config.yaml
arch: "convnext"
train_examples: 45211
isotropic: true
moe: "soft"
num_experts: 16
shared_expert: false
conv_stem: false
width: 192
lr: 0.0015
eps: 1e-08
max_precond_dim: 1024
Rows from block 2 of a small self-supervised image encoder, named by matrix and row number. Rows with one number within an expert belong to one neuron, the router's apart. Each number is 500 + 25 x the weight over its row's rms, rounded and kept within 0 to 999. All counts start at 0. Numbers have three digits each.
Before each expert's rows are labels from the 100 images, of 14848, where the router gives the expert most weight on average: "patch colour" is the nearest of a few named colours to the mean colour under the peak. Only what is clearly more common there than usual is listed. The data: photos of plants and fungi (iNaturalist). In brackets: how many of the 100.
# router: slot weights (model.blocks.2.mlp.router.weight, 32x192, trained with AdamW), inputs 64-127
# up: expert up (model.blocks.2.mlp.up, 16x48x192), inputs 64-127
# down: expert down (model.blocks.2.mlp.down, 16x192x48, transposed), outputs 64-127

# expert 13
patch colour: white (52)
router.26:460481485489497486493481536487464449467501473524506488480528480457561487490482541485540504500500566483553515506523484463492494462523510488521483504538487492488482523514468496467485526486507479
router.27:479502486481532501491464534505485472508446508546549495500489498494516512490498518471496455515481501524483500474510496518462515540516510497546482479481497508511489485495488510480534506520510453
up.0:534499506458510489487500475541493494529512458483494498500480497504523491470485519505512512527476488535468510529449466498484469518542467490458551478464458506535520466492505486494530508514474515
down.0:522464475509514506471487531498491509536525498484483502498483509477453518511435521483530537509513512469483529507533488479519457496501511518488501519467466485484470442505474475478460526499479484
up.1:527498505464512461486550482519495520506493492484506496514481493470482471467544509522503519492474529514503487467483502531489522506487504480531479448509459541490495471495497484540496527498521522
down.1:494492470524510499462544494505543488482551502437527496518491475534479487496507464471533506511486504518500487502491491488525502510511518509501491564481533482528466509478488487495504517521469482
up.2:457523494545491508500501529518483489502500502481457484516494510474529495491522497518530460525524515586464538509542466537526538527469488545492520489495536470532466531496529501556504495520482468
down.2:478492476470494515507491465513514502459525529467515491476525514539507505514492513531486510482479482555494508515526513443508466484521550490483528506522526536493561474534530517461521466501512536
up.3:451501523559513517500450547482515504448479519505490540500549466506484452503447527510490510508466515502438487515507467523518494514490505481479493537468442500510501480506511489450459510509485525
down.3:479488520507477525517501525506486512485478476485528568498525525505510543492524455480495470479525470459487528497489467516511506488511492506466514482479477536519534438519474504468477485476525485
up.4:490489505520453501489457516513523523504507511493475471519483485542445511473488500484501482506500467496486512481495496508501528477464498535494507520509496533533525463489466517511459552477465462
down.4:546528471518495460459500486552505512491521505462519477436539482505454536515474484523517499527529459529479528516488486528468566512536502476454468510491532506503508494475542512476505494484471534
up.5:467516496528520510501476490546501488488507493434493504514505488504495471566453494487540537455484495518481490502529496537486457436510466472516508525474430504501489524495500511493508484509540513
down.5:470502508467469458477518535484515524486520487474515484506517495528507486460507526500504482514479526454481483488470505488502482490524503535492466547453466466539493537513498503538502496492520499
up.6:485482519471497511511543475534461507488487465527496498488492522505545499495548514498497508502493419484505493495492500511511514515505534488521523495520482485537481500467524475552530494534545487
down.6:543503491544479475487531474494492516461487537511514473528496527514452490485476531540517513518457504522526490502518467488459515498528502502560527554499458518517538511515506478514459529482501497
up.7:516497502466503506519495501559494458501514505538500492483491468499528495515504518461469550520480516488494499498486432486522473503516503509490525534454467534539504481494508537500533459517477507
down.7:476474530504506478528525481475533513541468526548528481514505524521486474479515466494513494483527548468483509552517488544456482505481437475498479488471510531483463496463510511527476535485484516
up.8:505530478573492516503488490498498480523547481490490478465549515505500504526458480476491478477514508543483452499544490577466492492470483523517526517535484525496507444507479505513492515527497507
down.8:477496494497480536475504475477483508490525510505502519497532472522580538529504476487508531481498482556507505535476459428483487505525490506495464474521435485494520469497461490507483518474516482
up.9:544527510496471493499512502504513492462533499462518515493500506502471475469490474490477503493539461501510517519435501494526465494498497470514519478523523506485504501498514515532505475544483506
down.9:465504509466479482466478465505526493472512498475470511464446508512551520535502501490500539483510531530492510497524472531506419522486502536552508521545496496520457457501465512521495484485458489
up.10:502512560454497467483531519494484493499547478501507476479456487513514515449492485488500490476480463521424489482488504494495477511511492504465517520482490501503452472487497499507493477490502529
down.10:547451497504501499522493535505481485502538449487494505507483516490491492509478548488513472530523492504469481513495543501509486470534505477470488521474478513483511529472490490498478506486473482
up.11:541512509525517492519513493501491508497478497479495503531527476494482489534443492518516532489545467471513517499530479458493505499533520510545475481486522474490523494510515490543516517504511499
down.11:464482551492512511537514507470470471537507454494497506529501482495532434455456483483555477448539550499496488466491508499533466492506465548544489501439521489489506498516513553526502505451499494
up.12:506484493526498484481454501523498507451496499461508531500542465506540460505449474503517513499459492568487477513492494541504480505514484501487501499452448507467493469471472533481458483506455513
down.12:490500468450495469489436505502520521501426481528495513511506524501501475511477537440495467509502518508518501553509486526503516516491473505491532501476486482515487493535521477516494517456431508
up.13:537533491475509481528466497467490495524483472533506525504495458528467478521481480516478493516487554495478458506430500527500480511525480505518540484522502507471538454492477522504527509509506461
down.13:516482526462537525508490506470524524524487504509509449459475472482486508467470452405482530475460509491512492515527513484469463520481524512507520538470526519500447482486447488484520493506508498
up.14:492516514515483502491562471460492535475455500504485534517522497460468473537469522495502486514535494527478513515464468525521541497502531511493519525468551489491495473485517481514485532530482509
down.14:493489493488472480497531459490475488481513494480471494449533481523498499504498524510521526488546456510487509485483478473469505504495511525508498513475580485480506465501517479459530495445499490
up.15:520489549523486507524528471476510522476519519522503524500476516502460512503470487477516487518484494498544507510509464506514493496521524524516514498437493496447505490491510454509511509465484495
down.15:465487526474495492445506509478495487459498491506545525493496509515521473467496473510511532477476481483517464460504481490486487502500519514539516526499501496496504500493487547500507545480446471
up.16:502505493517491486506545480446498501547513508519514521509501529499464510496471475531507479427529484478535503492464504511494504517491447500490510492524486490457489503485497501492497518482533514
down.16:511551534459507497476492523446510509477502556478487521479486490506532496521502444491496503511492460528495526460523467559496534519486516546507502537521518509543527541517505539485514491488504496
up.17:577531474524513490524462493514508473446494501501510487489516533498456538515467495513497517499505471510546495539503520542457442520517535481474491500493510463515515454510492513462526498507488507
down.17:478503533489469510500451482453475487441499481495504524490525503482527461499483489492526499502562501510503504518520490492469529463535532557470470476515546491470518470481475523510500466459518547
up.18:504518521542541470504466483472524529476526538514534499491516492512485515531504483509464474530491502512513467493491494494555508480476512497546500541477495491531499497496564517516480468452505484
down.18:483474504507514479491471486517495496433473467525483482500496507502485512505491492496497489523499489522470502520497506498490482462465520496511467536474490558489472521479529477526529488494487506
up.19:519514485552532513501515516455502474504530461466468506471510527527495475514451502528498479485494475488505452503548498452490481476525475480474484496525513524547499487499483492517482486513529478
down.19:496527527508485499485491516494493491540543473507502517491536481533508532505459474480521525473525538481500482493494522450463494543522484507490495478503492476506472491522472510521504428503551504
up.20:501525502520492567506488493499497495503480519470513530488493467503490521534493505519486562487481527504507504481523450518522453469486492457504495512465495503513489525541511425464502496494505534
down.20:443527481478506510492548509514503497517518503498505525509495545483543462528521478483500507531519512504486481440498472525471466434486478481463493489502468489486514518493487499498511479488507496
up.21:535504507533543482501471548477484505494526502421499491516500496506480506516490527503525516561489430507520543499463468515480465513535461505542514521466538482513512499457475486496505544545476486
down.21:488545482519513519485496465487493467512517514448506471454482501479512528521458500489553526442489509534469487498490492486461519514519497509530504488465447445545505471500479525529442487441543509
up.22:467474500465491519508502489485515524508507493485519489516503508491484510431530519500537536502479508484492488521547531518492526462514478515520506483510502501471521434530499507523507474513475525
down.22:460510476446489506482520490528498503463516499485529476529536530506484509466528497475489502495516568434518491525512557518479519524458499474521505474507533529484487480490483496533505533487537495

# expert 6
patch colour: black (73)
router.12:517494566497519515516502495454505518538515457495495463544505494533525466486525504502476530519501465488507500497467533508544479485536517473521510479508490506501463502531506494492530486457498491
router.13:522515499474537523481526514498503520525464501474515499500494499495545483509489479541482529505485446501462476469490563518519499540468504502456511499495482486517443490514534466525518523483514489
up.0:560490519534509482485501530521501510469530485541524528512498478497498515578445487487506424459536466479526478481507482527479538471482520528468498514494466478515481507518509516480496561532552494
down.0:428502508544481511483521515535486491476511508541493490523503472467491480449481510527545534511551515483518516499513468445497491495480474483477506513512489527521493487515477504523509494470532495
up.1:486526516536496526503537518533508486504498475511511487492481529498495478512486536473489457498556533509514522462495515512495497539531507499489501479521500500529527470492503514479546535467511504
down.1:499536496513489493488532485549526527507466510507509509478504502501509488484499486491498511463530475468506498475538500500493474466505530479521505517533494540514474467473471504462524513504528492
up.2:526499494469513493506516516472480496477504524466532530508476594507474481592500523498491505441506499453466509504508482539484519522488510456486491473498465503500467510486481515503479493506521483
down.2:487472545458515520520508440538491524498468499483488521506467615505521538402501509523483517542526511470444501510493471502534517484542488541463536478506489496501497520505517484500473480475482488
up.3:532492535500518489517467490507512513510471510552521487480509581500469515494485479504503498478510453434482496491480525525448540495501473523471486513507502494514494522472500496505487466483539527
down.3:449499474483482481517493528512507483491523519529519507497512557473480525490508487554520534493503550472489534501495498469528510500480452488509461505506450501518517449461460516511468475479570485
up.4:550505488486500492509487476517496466453506521537510520473495432503500478548487534500487546526506504543582478498502519485515481516510495475535488526479436492503515486519497496528516503489510521
down.4:462473506499491501512475488490508498464493506528498478487474458512490458494511509517469476484490505544556467528507472554492537481493509527521495464483434484544479477504513510472576521516497496
up.5:495494524533496512459493539510483470488490513526492510531516480505506489495544519514500530518523482563490486447533530452497487476477479505484512507501518534490496541487491496477504501446538492
down.5:537486471504498493488484474530524505503510526483499498507529465493480517518514520508504458492537503556533503484507508541483479500500487497477507497491526463473486504479508531507499472519519507
up.6:533468510537495497524472479478501505495496485472536498517508475526493510528476492494464536453500562479529475461492481526503471472521494480535459506468486468483504503493492513518518499463491531
down.6:482520509508503522493490496495479494522515469500498487505485494480529511505442459543491519480543637489487502486479476523537493498460499570500521505478466535486513444506473487483507485474494487
up.7:522477492497488496494453514509473516511490456481513483498538511550574510482509473478518493537488455521468506520514474456503448496489522468541506505477486477510504530486452527497508544506543493
down.7:482458509525490470514471499482504534503502531477487463513502488530441502521505493522460521437483533522492478472502509535511456526462499514520529497504496517509491530516542472489507536467514513
up.8:529495467496513550507526535492499496464549460517504513485486534486486499515502505483504489519542484477508520507532497559501506537522439462510490524517487551535534482535501496544497496505490479
down.8:491515559491527439511489492465498487472461522497537485482529520524500478489505470493509477483558505452524481513540469445487551498504436526495515480529495475536480460512503493509490488464492511
up.9:540496542517489490511530494501492525507494483569494503546513533526478477481466512479501540511462469478556481473484480478518514468521507510516496509520483509510496519504518496492559481486493487
down.9:451478479505463487477508507470528488505504559548511489528483513509528518528472533498504457485491526468545478502529537550494495507494523505495527502538489474503496507526495503466554473529474500
up.10:473505489523483478486497548478492501505469481526491493477540527477513488537508523514500533523572426492488500504517504449511504501462490513453528524448508473481476498498500509531500498491520505
down.10:553484513522509528536480483526492483514553506503513490495514501515430504431513530501509502467551530477496511505514483526532493499482457504500516458456524516518526478513522508513467493489491456
up.11:504509495527501570489450453475484504513485478491492527489522499486443505502518471474463519510512456561500495487533464519495477497514578481518537503463514493465516498483491503530506512521474470
down.11:493523519521495418491446525483517518537533504470459494494528502504494492492532489489471467500487497545524485492503489476533473502475575530519443475448537494527516499516542496502478507489477498
up.12:514499496483505523492483515511505461501468497506492472516505511521545502453503512503499495491502500526498493486521519489480500477490451439473500505472402500528499495496457505510521479484493488
down.12:469490481485490466490499486514507528522461499496524473505487512469476488523439476489503492524524513522440523502505529522502490490498476547495520510464427522521520481487491506568503471476501475
up.13:476476513545479460487524489494496557523470561486500500451521523497499471515478495463476485500491445471510501471495485517518468450524539463501483488559515523486484456486511490530492497486477496
down.13:511480492540507532481551498520496490524537474466511536515483521467480517506541513488511510471490492486529467515499508481536497525462529491516520502555526508478516460505530492544503516489485519
up.14:506503487468454464500518493510486514488515467491482556456523461487506495513469503481505444470507440536489507539491468526510485532474490527509509500519513513504489498490488510505484510519478485
down.14:501539526519501518510516545499508479494482542485494516525523458518472471517555501502541552508467524513491500499506442448487488481456493497550514537533535469530493465494494509514529497459523499
up.15:524495527519501453483496528463509531473481503484509474498527482506442502488481510500481505502586498552479493497480509521498547495499489524522471428488488496480513481485510504523529456513506523
down.15:494480483541504559479507499467475458457517529467510484512507468499491500562476514458497510531555527539481512514479520519486536539487470475521510563483529468493526475479473469512519479515519497
up.16:519499540511487498491509529517506460559481489437505510490484467503559513478522519489497490498553518475448489512495507516490534465497548513495474503516471487515513493512510479510497488496463521
down.16:452496505538527498528529497527492505553487491459506500510534480468474497533523512489519514503546458492448485509500525463512508524492541463508526491515484543514467499488503522501450506486483483
up.17:491510493470463470506526519506501509546509512555519500472525504452444545454464516520484507514517455522538495507512492515524492481504525461472532528505518505498525469519522502530504492483499500
down.17:542492530491490521493503511502503488519535513559510515516514491477553454537484476503537497489526513525499509517497498500516479528512510492496497487497546526525515489505498548542496495520514508
up.18:527501498523507482498514527524524517533515496464515478513492409501477491454543494497532490463452522484497491478475528497506517508490518490508478471486499451520485444466511507491524519463467479
down.18:465474488491497534507525501521510514540510489454491494484527396484528502524482486505493488508460476492501505484531517474476500502502517497490523523492477516499514436482487503482495512493507542
up.19:484493490493465498523444480487509496467497557460467496550513474517435504497504518519524485473532443485472495503508547500490468492520501468535494483545508528494500517506477507493506531550509483
down.19:543473466486528468532438496511510532461530420436494507497517471487574522534489510492494461516512532468476500505504520504506531510464487492508503527519523436490521475507520500469477548473499507
up.20:496509502536456553491515548462487482491468495547489497480471449521509509473538469516489496461524457507450509507483533509516528476513468490497460509482530505535505539506492498508464467463506540
down.20:525546494515525455504519441511501483491510504528492522488494453531456489529523490485534499505513522516489526475557526511460515543497500522514468502497462520470519508497516507475460485499526529
up.21:519497465475488541498533494543479488451508522517523507494495468480496489495502501473523519502525444532531497510480441530511515496482506516474500512516487468510515479501519477480535510519488507
down.21:489481524484515453506524514513511494509514513547501497477528510488477459510466525520508468470537525506510524521528496452496455502519525506508493478494515532494500496544488520506508547484516493
up.22:519475506475528482504508527507483529535472446516513509531482463520533490535494484484497498440457489495492492459514480485512505496528535527498507490449499505516487510462484449476514517502521490
down.22:456453496492510498493528472479494507490558512488488514507504473512465521463504478452500527536492513496467529486521487480490477506503534478499492507474525519496467494508531531494493504476482474

# expert 2
patch colour: purple (41); pink (25)
router.4:485505501488540537506527498440489483515448498463512495498472529493502461504511488529486568505494486488513511500472474507510518558476550486490500528541511543506493483469507480502515550484500485
router.5:536471495481498496496475508486495477502487450468498517502473495529491497507490467492503532514442490474495471435480488501524529498506498508517522463483461481503522488466508465533499531497539485
up.0:513491539434499495518539488516510496504524536498524491504547489485482488488489530536525479527525456545520496540509467494509458510517478465507493549488515488515537514529526518518495468538502497
down.0:490557486448528510527527534485499504474512470534515506504517457498523520546506514515555542514558558529509525511497479513505511513497483516495513472514487482513494484517471507482505483493514482
up.1:479490488486479524474531477469488532529483504550485539500520488492464484465493498475494508478513552450477511492533502492477471478461524513513451539463454449505517501475475525520483471502493491
down.1:483469500480508495502501496475503511514516523467543497526545520523551501490503454503507521514503614526498512518495481466507475504490508508530514494516499469480527467511503487494493491514554512
up.2:434507483550511468486422497506493472496515516527486528472522511498475520516498475518513512494476451480484502504517482500513501484487487539521504443486484517515489491517479508494511478451515494
down.2:485427491508504498494459498472506512481509453475479492495487500506465472489506499443459461493501497485450494471521480506468493502503475489502478561497467468487525490521490440506549517511505485
up.3:501476474505469483471550502475456483474478517459497480457558493498509482483483480461470474452526547490499521478494507525471478480492477485489483497451514468499512472446489458512492453485501480
down.3:532501509487460469515507482481526486501505533476515508499453474506470478540491517479546509493520433489467505513513541517508504549493511519499537486478522528526524488507511469548545485510486514
up.4:520485498500469473531520525522522488487515536473499496481501494447485528490497494492501518518474489542539508507461490524478529565506508467478485465522470508495511513499492487495476484481475503
down.4:466544505487515524530490507541498502459443443494470497462499485504484493540480525512469480469447515575518495487523517524520519460524515500530511504504509473482462521488471513479521504494487530
up.5:521491512491532493486544488491504516517509534491478473521510483468457458480532482517521470491531483566481479529515504554495449534503484493504494488450491510480513491496490532492539470501451516
down.5:544529464529482491509553521480486479507467469494520505510525491467526504502500492505489533534515521567497489508532511496475545507485490511481495519440498489488497476529479495512470503495466489
up.6:511497530523492509501536491502515511530522536499489531523485484510484486520490500514487460499526506429474462533512535507538442498509489493497527559501486502516517475505490498485524479451449511
down.6:518523512529481505512549501550515514492471514476516499500479490529522550480481502489543506474531478446488491517492527523527483464472519522496520465485494484496497466511479509513543467523477475
up.7:454477479496489512491516484536493507577483513476474480482512478466528511484541497488525484508471491493516488530498488484467472477482479529502477518477461543501511519480526488480547496511484508
down.7:521451545485519502444482531486481470535467483449518472504511493489456477532508454497483517536498499461483489480553504486466491527522482503525496513491460478503515471534544510531528474528489505
up.8:535493513465500499497531485501507496481467487523485492505498533489515518468510551503488526507507467468509509482505492473521541500506537525483492511486571458527450497482516497503493512490471470
down.8:468474490498513497482504505508491487470544488480501490511517552496523482505515501515488519502499528434491503528510460446494519496484549506496459472488550535527504509519462511490483481486474495
up.9:473545481491509489506499458466496533539510532545489495482477457497503545535488453509491525477498471503498489514509500555490552522509479527554502481462503521546497514496574480509513538497531528
down.9:515498495493536501530491497479494518513546493538499503463519444496494477482467499491467521494490526497503496503494505501503535503484505504510481498459526505483485466519491518505524492457532493
up.10:515507475525536537493501523474515491500459547478504497490534513495495473498481491502489503480508487519569555507506478497504462592526518485475489521531505498507507526510473528490498536479522503
down.10:563509524509493504501526478508542526493487469474521462514462507486508502493499475511492489521530492451516503504498451505483483482492505529481468502526461463495485509484525533483520516514451470
up.11:525472551532520492494497526514536524476507494563497491531482514508509507501522513489520484529518499491516441471458516504465507495543535518502511489469491441467527503494534486520516516500493479
down.11:502467514466472512524510491515524502490500554521520533467492512541541497505479494491518529488457487460485510509519488500520526510467539466527521525461484559524514481484500528469494491493520541
up.12:479492523591513497511436463503508523509467507512506481469512521469487511547553495470502541530505504532494481484510511481520514456517508505517537520502538489499469518508531502486491481494502495
down.12:528488478508496482505468495492530511515559509465467516498504518525525463498524502500525517484495480524482516504538477493514500518533526501437489500464495507495498500498462535510511508552539500
up.13:491487504486497505470499558505500527557494520516490513498490463508492501509481508491491467511526573506522531530476492516531484459502509498462475518518513486523488500461513447438526537473468529
down.13:482498500496532516493463467552496479546502545491487497465498451521481472538504475496506520492502493511491507520509493482481487566482486528465510509514472538490506520501500516483465502469527496
up.14:514511511521492475471495513530503492508511500546509520518516471491453467478527490477508440499484513524454463484489507517479479510554488517554497481532501472497513477486517586494513514511501511
down.14:532509517546492487487498491501493541506463524486522511518506517494547481466466479515490531504479527533463492523534493436522474448472483462544477527493540544514527484519480483474477515488472510
up.15:434510460544502542476511532496531498519514500501515461492508538540445507488485493525521444522485460486527486507495487535504465490517478482512502547525465546464510505505495515521481482474514516
down.15:555500495529508449520521492509492510523482521480484493524468540495526526497501542520456464484471492550547516514490525474521512496504471481514529454571520474494470469505517499483484480491539528
up.16:493500490470462500469538494536507515459480513489493469527474463499464503501482482475470505533486449537502447552512499508510464482486472467518510495493525483456522500476501503497504494459520526
down.16:508512513479505532499499473517496508461486517452469473520508477477490510501478498476520524461507492552433481498501509510495472487473450559516492485501487521523494491502508524523486468509537519
up.17:556493470478495510506502482527520512535497507494492522505487507499521518506526486539520504497450420485504455503542491482553521505528500479516533425488484507504503522521498516526490499519557522
down.17:416493511491479484485482498506503507499539513503498466503531542474475479531507523521526490512462500506510511481505521561480517487517502514472519512493474466504488507491516478507523484517544495
up.18:512502471497508522518541488457536466482511505487454491492537551496492484528457476527487528489512520486489467495465482520537507501494556513485494470547466533499464501514481512506473512473470502
down.18:467466513502484481522501512529501551463487461502477506473504484548483530492471479526469510526482476484500488532493511515487490497511536471500506532563449506527535499465494522538454480504496519
up.19:553506473512505496502514555473501540514490542487487517466520521495522470500474500475495425491514483531459472524467524481499520475533497496483503473463514494485507525503494519508533491486465499
down.19:440529504497456468471527446534490494510511485501485496466502479497499515514480552515493507469471516511502465522499534545525494527496507512531535521447498473500499504500532503515553462451494495
up.20:419506530511504517509498526532511496515480486472488495504516499511556498508490482501490480488492525531484485532505509512505493532490473522518503486476439551498447475528545462512506489463488507
down.20:560470529485534489485561542522512488504487462485489515516545439506529531516506494494462528517467494503490482517494480464512520514477539495507495486540470489501547510496460498507496503496528515
up.21:493489477513479512525532454469471482502502513519483469525463538486500464500509518530490526516521481563504505496531495499495488518523517516510497472473479533455535514505458477491480522493481488
down.21:492537493520549499557538519529491526516504494473490489490530527509475503445518490516491510483480460548509482516477486483501508474477529509491520524470454492494485540496487500506492500509486512
up.22:527480490518453514511527522537517489478490510555492546532489492502456494521475509463495466469486530504473517494495519499456423557520470503474507524474522493524489515520489500515498480465496513
down.22:463544468480502512500510497496522507506451505476503525501480497529460540516513516526488505522468479476532496526494464531510474490448470508465477473459538492530556495500455508529504433464517502

# expert 15
patch colour: cyan (44)
router.30:421493494520498498495471500480481500491481507516505496495515485471562500487532502504536517486502657474532497477538503457507523480507510482493480489537504507498488503502451516483479517490499509
router.31:546506502477478518484510516541547494515514477471503472506444509502480538502480501517493453513512426565470496539474546550516522504512498494525514499500470499491543481533541508517515522523490501
up.0:510499482475490508516530550500506559451518481525462497491498503475456500546517510466502475468468532494452516542505483496497491468530585542504520526486494480491474450465491496508466501507501524
down.0:478476535474479508501519468458512426474497505528507514516496500542526507480494517504519507515477496524482488551434484520516504547505592503482532509496535480519514472505540508496488467462483513
up.1:490501543515476548502526528464504504542506464503496518507475515499507486497505499516495554498467448515535482514466493524481468427505533534555508525525545496523533477491514500502494514476498480
down.1:500497515518493471523540472523507499547535568479479527520473487524517513516504513504471495500468533528528493513483482471521499561507527449525483479485529550505501478505461491460490507512489523
up.2:508499469473513535481582500557502464471496532526499534554493491509481518511485478503521467542479512505499488503517504503491486542500458487494500482519477468507480526471481508497451561540504491
down.2:483496541475470469511574483498503517478459468523524486522525491501474504522470505506489526474474492505551507514466493538502521466493491506515522520500496503536523496462482538521506518505517522
up.3:548495485543477516482563514471491529441469467510485514480503506510463505524483462491496481494546534491534491528497514540479541440511528494537508493499470499470500527504500504509470528479443483
down.3:468482513486554506510521491466520522471500525492496511523499501510491506521479479530487517461526481483531486490526520496478492532504550513533439535502509534520538494486532504480518514522470502
up.4:463498485489511467512535567528490489500477504486476498505491542514515502499452507495524539489490514478477509494451521539531492507471465525497490506487490527528484493466493514517501484461509530
down.4:566486507502502524508552427512494479518556499476500507549535543508467507492505457519494495477487501495488487492474457483500473469487495495479516499476524446480504502502512533508534459489514501
up.5:500501515558503520518544484485503465502476526482511509486485487476476484481455507497495513483503446512503489506514490468521502496471456497463496481504499496480484468516493481500497515508466495
down.5:481507489502514505529517519487490527492515494489518461522486496531509481513476491486513465498538511534484514502490513482468499505525470482491512498509487502524502493533508478495511505544494501
up.6:467497479521485533520510536498478486506519509428535494496506532507501507463492502524476550563526501510521510495496481476490509501506496522527492468510469481492486469512513473523519553502475480
down.6:513499538506498458483523500479458489488476497444497533488505511491501474506458485512490462459500554532480503486490499497505491498519466501520477519501477515536521470505507489533487569512492513
up.7:539517518506484477490520520524481559400507485492475493513521469504511504510503487473498491505484485495522509494481494504504454449497490484489521536424427489506483484504494480447455484528462525
down.7:481510485460487514518490494513493481412512544472543503548497471496492508478491510545473494475471482507518516511537532529529466535532531519520466471424443530487506466503493509524480481540487460
up.8:475493462483493469478479494571507491435515554485514513520512501501506524481529477456504459499494458486484483503525535505526515494471464513523480528534535450462508520478475540481493487496539511
down.8:511499531469513505495486476510518492432468458513501504511496509548480485513487489489494493505490515454489534478485484492494532515507467496506511478531502469494512513519525492504519467479544490
up.9:559493471532466481503565488532501520438513512520491502500520513497491470535503463501511433478492502547501494533505498473518539518480495513506492468527538469494479525506501483473506478527502511
down.9:429482508491520509515590494501508499436447470496473475527502504543492518501499512513502506526518496538515488515474486480499511489512526520517535550529518515481526507488485488469525494486488506
up.10:513504508505488460495528465537488509510484481503464537493518484509464484490489488501507522459407473537519515508461481539514488485515520521514520500522441490550480502505525485493471501523500477
down.10:486513507493510514493481560509495483492537532481521540521537475512515488508499480487489467563448495527545518482483488482533505532523484480509483529506491502487541462510466506480528512528504481
up.11:493502481494492500475476526441475472444497503483527468507534514510491522438504530467491511497473465502503505493504484476479482503523519507547488465491488529510481489510513506499483539487450479
down.11:535482529533497494456485487501490517452494509506480558490531508476476503545468503503501496512494521520538516524482496481520509485488516473518460530492471488513518494545499487519497542544474514
up.12:467497510534511500506528490531489480519499540510522504514522550519495494468457555502552460507538497535501513491512505462532492490471492472483467457448461471483551524488482519513513493523532473
down.12:531521468510503483533524506517502465517484460490463466518521509482505510555456529506514538485553489525500497505500494494466508507509506486485484545465505494495482505480498464483530478487511523
up.13:495515489529494548521504514469497520512487525473485514517483513514536504522449540502520568507511445475496507493472493442476469524518482518513484552495573533527506524495485493485457497491498518
down.13:484515493511508449558491444469519480520545511472498510478441481523468485494480551481503470497515582452515491516477479519509470476487480460478509445475546484500484532516514532492437467483520469
up.14:569456480492467520489497475529488504499519537524473509473503597498517493492457496507516495552483469512457465535498479492549488463500533481503510534504470484527484453512498510498514482501493483
down.14:441522535482550476517470524510556526514477475520497522521492598478474516503440497482523476469503477532463510480495501506478496536498547524545515511494490509517524465514498472466494491526484484
up.15:561500472465497508510494487518487515577525543509520485456521522502473433516503498508483504496523485464451500502519497473485496467479474486553493495434488504494526544526503516519494504456480485
down.15:444488496439482479523527507500516520553462487474488518466471507496554518490467493515502506503468502473462520545495496510488471497520480488505493551435478515507494511512491520486498548539474493
up.16:531524518545530550531500532502504484525451542540515538489503487488532492505482498529510499553528451462543503497494466516517504456523518494484546504489517471541507535475491516488503521536503494
down.16:440511519548473441520518493500503488516506472472526475512444486502487502486480510527468531481542537482536464521495510459504490537489533517487523499481497530486506491491509500498521505457525501
up.17:489497515500481494493526503537491485528472548493496493477491504525528525509484554479553475474550463562480500477480505480473535479497544494465453517480541493501459502488501536527531513510494525
down.17:509485508454510493511477472488502487537520478518509507506511509523472484516453540506502502489560515546502542526455537512482532520480547532486514483506499459481533512501485480500489511517514470
up.18:523482508499530515511500501496496503512557527526505483493535507488478451486509487464518479483468532549531501478494501481488452472538391502530494483497486502525527416487520468504492454480452494
down.18:496509498493476484505502503504520536456440491537496543479498534504502526497520470532495500533493508536525492501498540500512473495485422468544493531481511549477470441484495473484516469507474549
up.19:540497464511497470521486519506467466472519479499491512456497459509512436527473478482518533486500474542496491483502469524475493479504542501513536539468449493508487506466548514501492506496511483
down.19:447479543484444540489435497502486520463545484492461535519462472492479498503444498512481487501480502549465506479487484454508511527492519481497535471482466502525548474497463494521482509498523489
up.20:517475484540467556489517505487488508517470509447501511530469501522458558479438501498490546452503508445465509520494499491474502517475490578504470511470498519481496502475491518503486514504505510
down.20:531499471517534475480501477516515521547520497490534530501511518502506475515472485516521487473504445472496503505510495534493548473498499465481510479459498453497490504499517471522481513494522512
up.21:518486506498503507501477510447490482486466498505522494518486501497426498480515525492491514474515490509510525495482509505500515484503512547516475538438587478480520477470481459513525509505474481
down.21:544498504498526512469470524461474463510536501483513491492552490516565500496518494525511483483501528527512510555506501486441541521502483517518469472442528538475483472491502508477496485516483560
up.22:481487509493496485476443473504500540510512493468494551487495481500540531534516490494487546489501413419493496479508489508519495513491479523516505461502500503476480511496515519525527491490517484
down.22:489444486492481513483454511488513498502501525474539516512424487503440469473497513495475446510477502437504515486512481488479491496499471515512507516518539493495504477512482473522505482518514461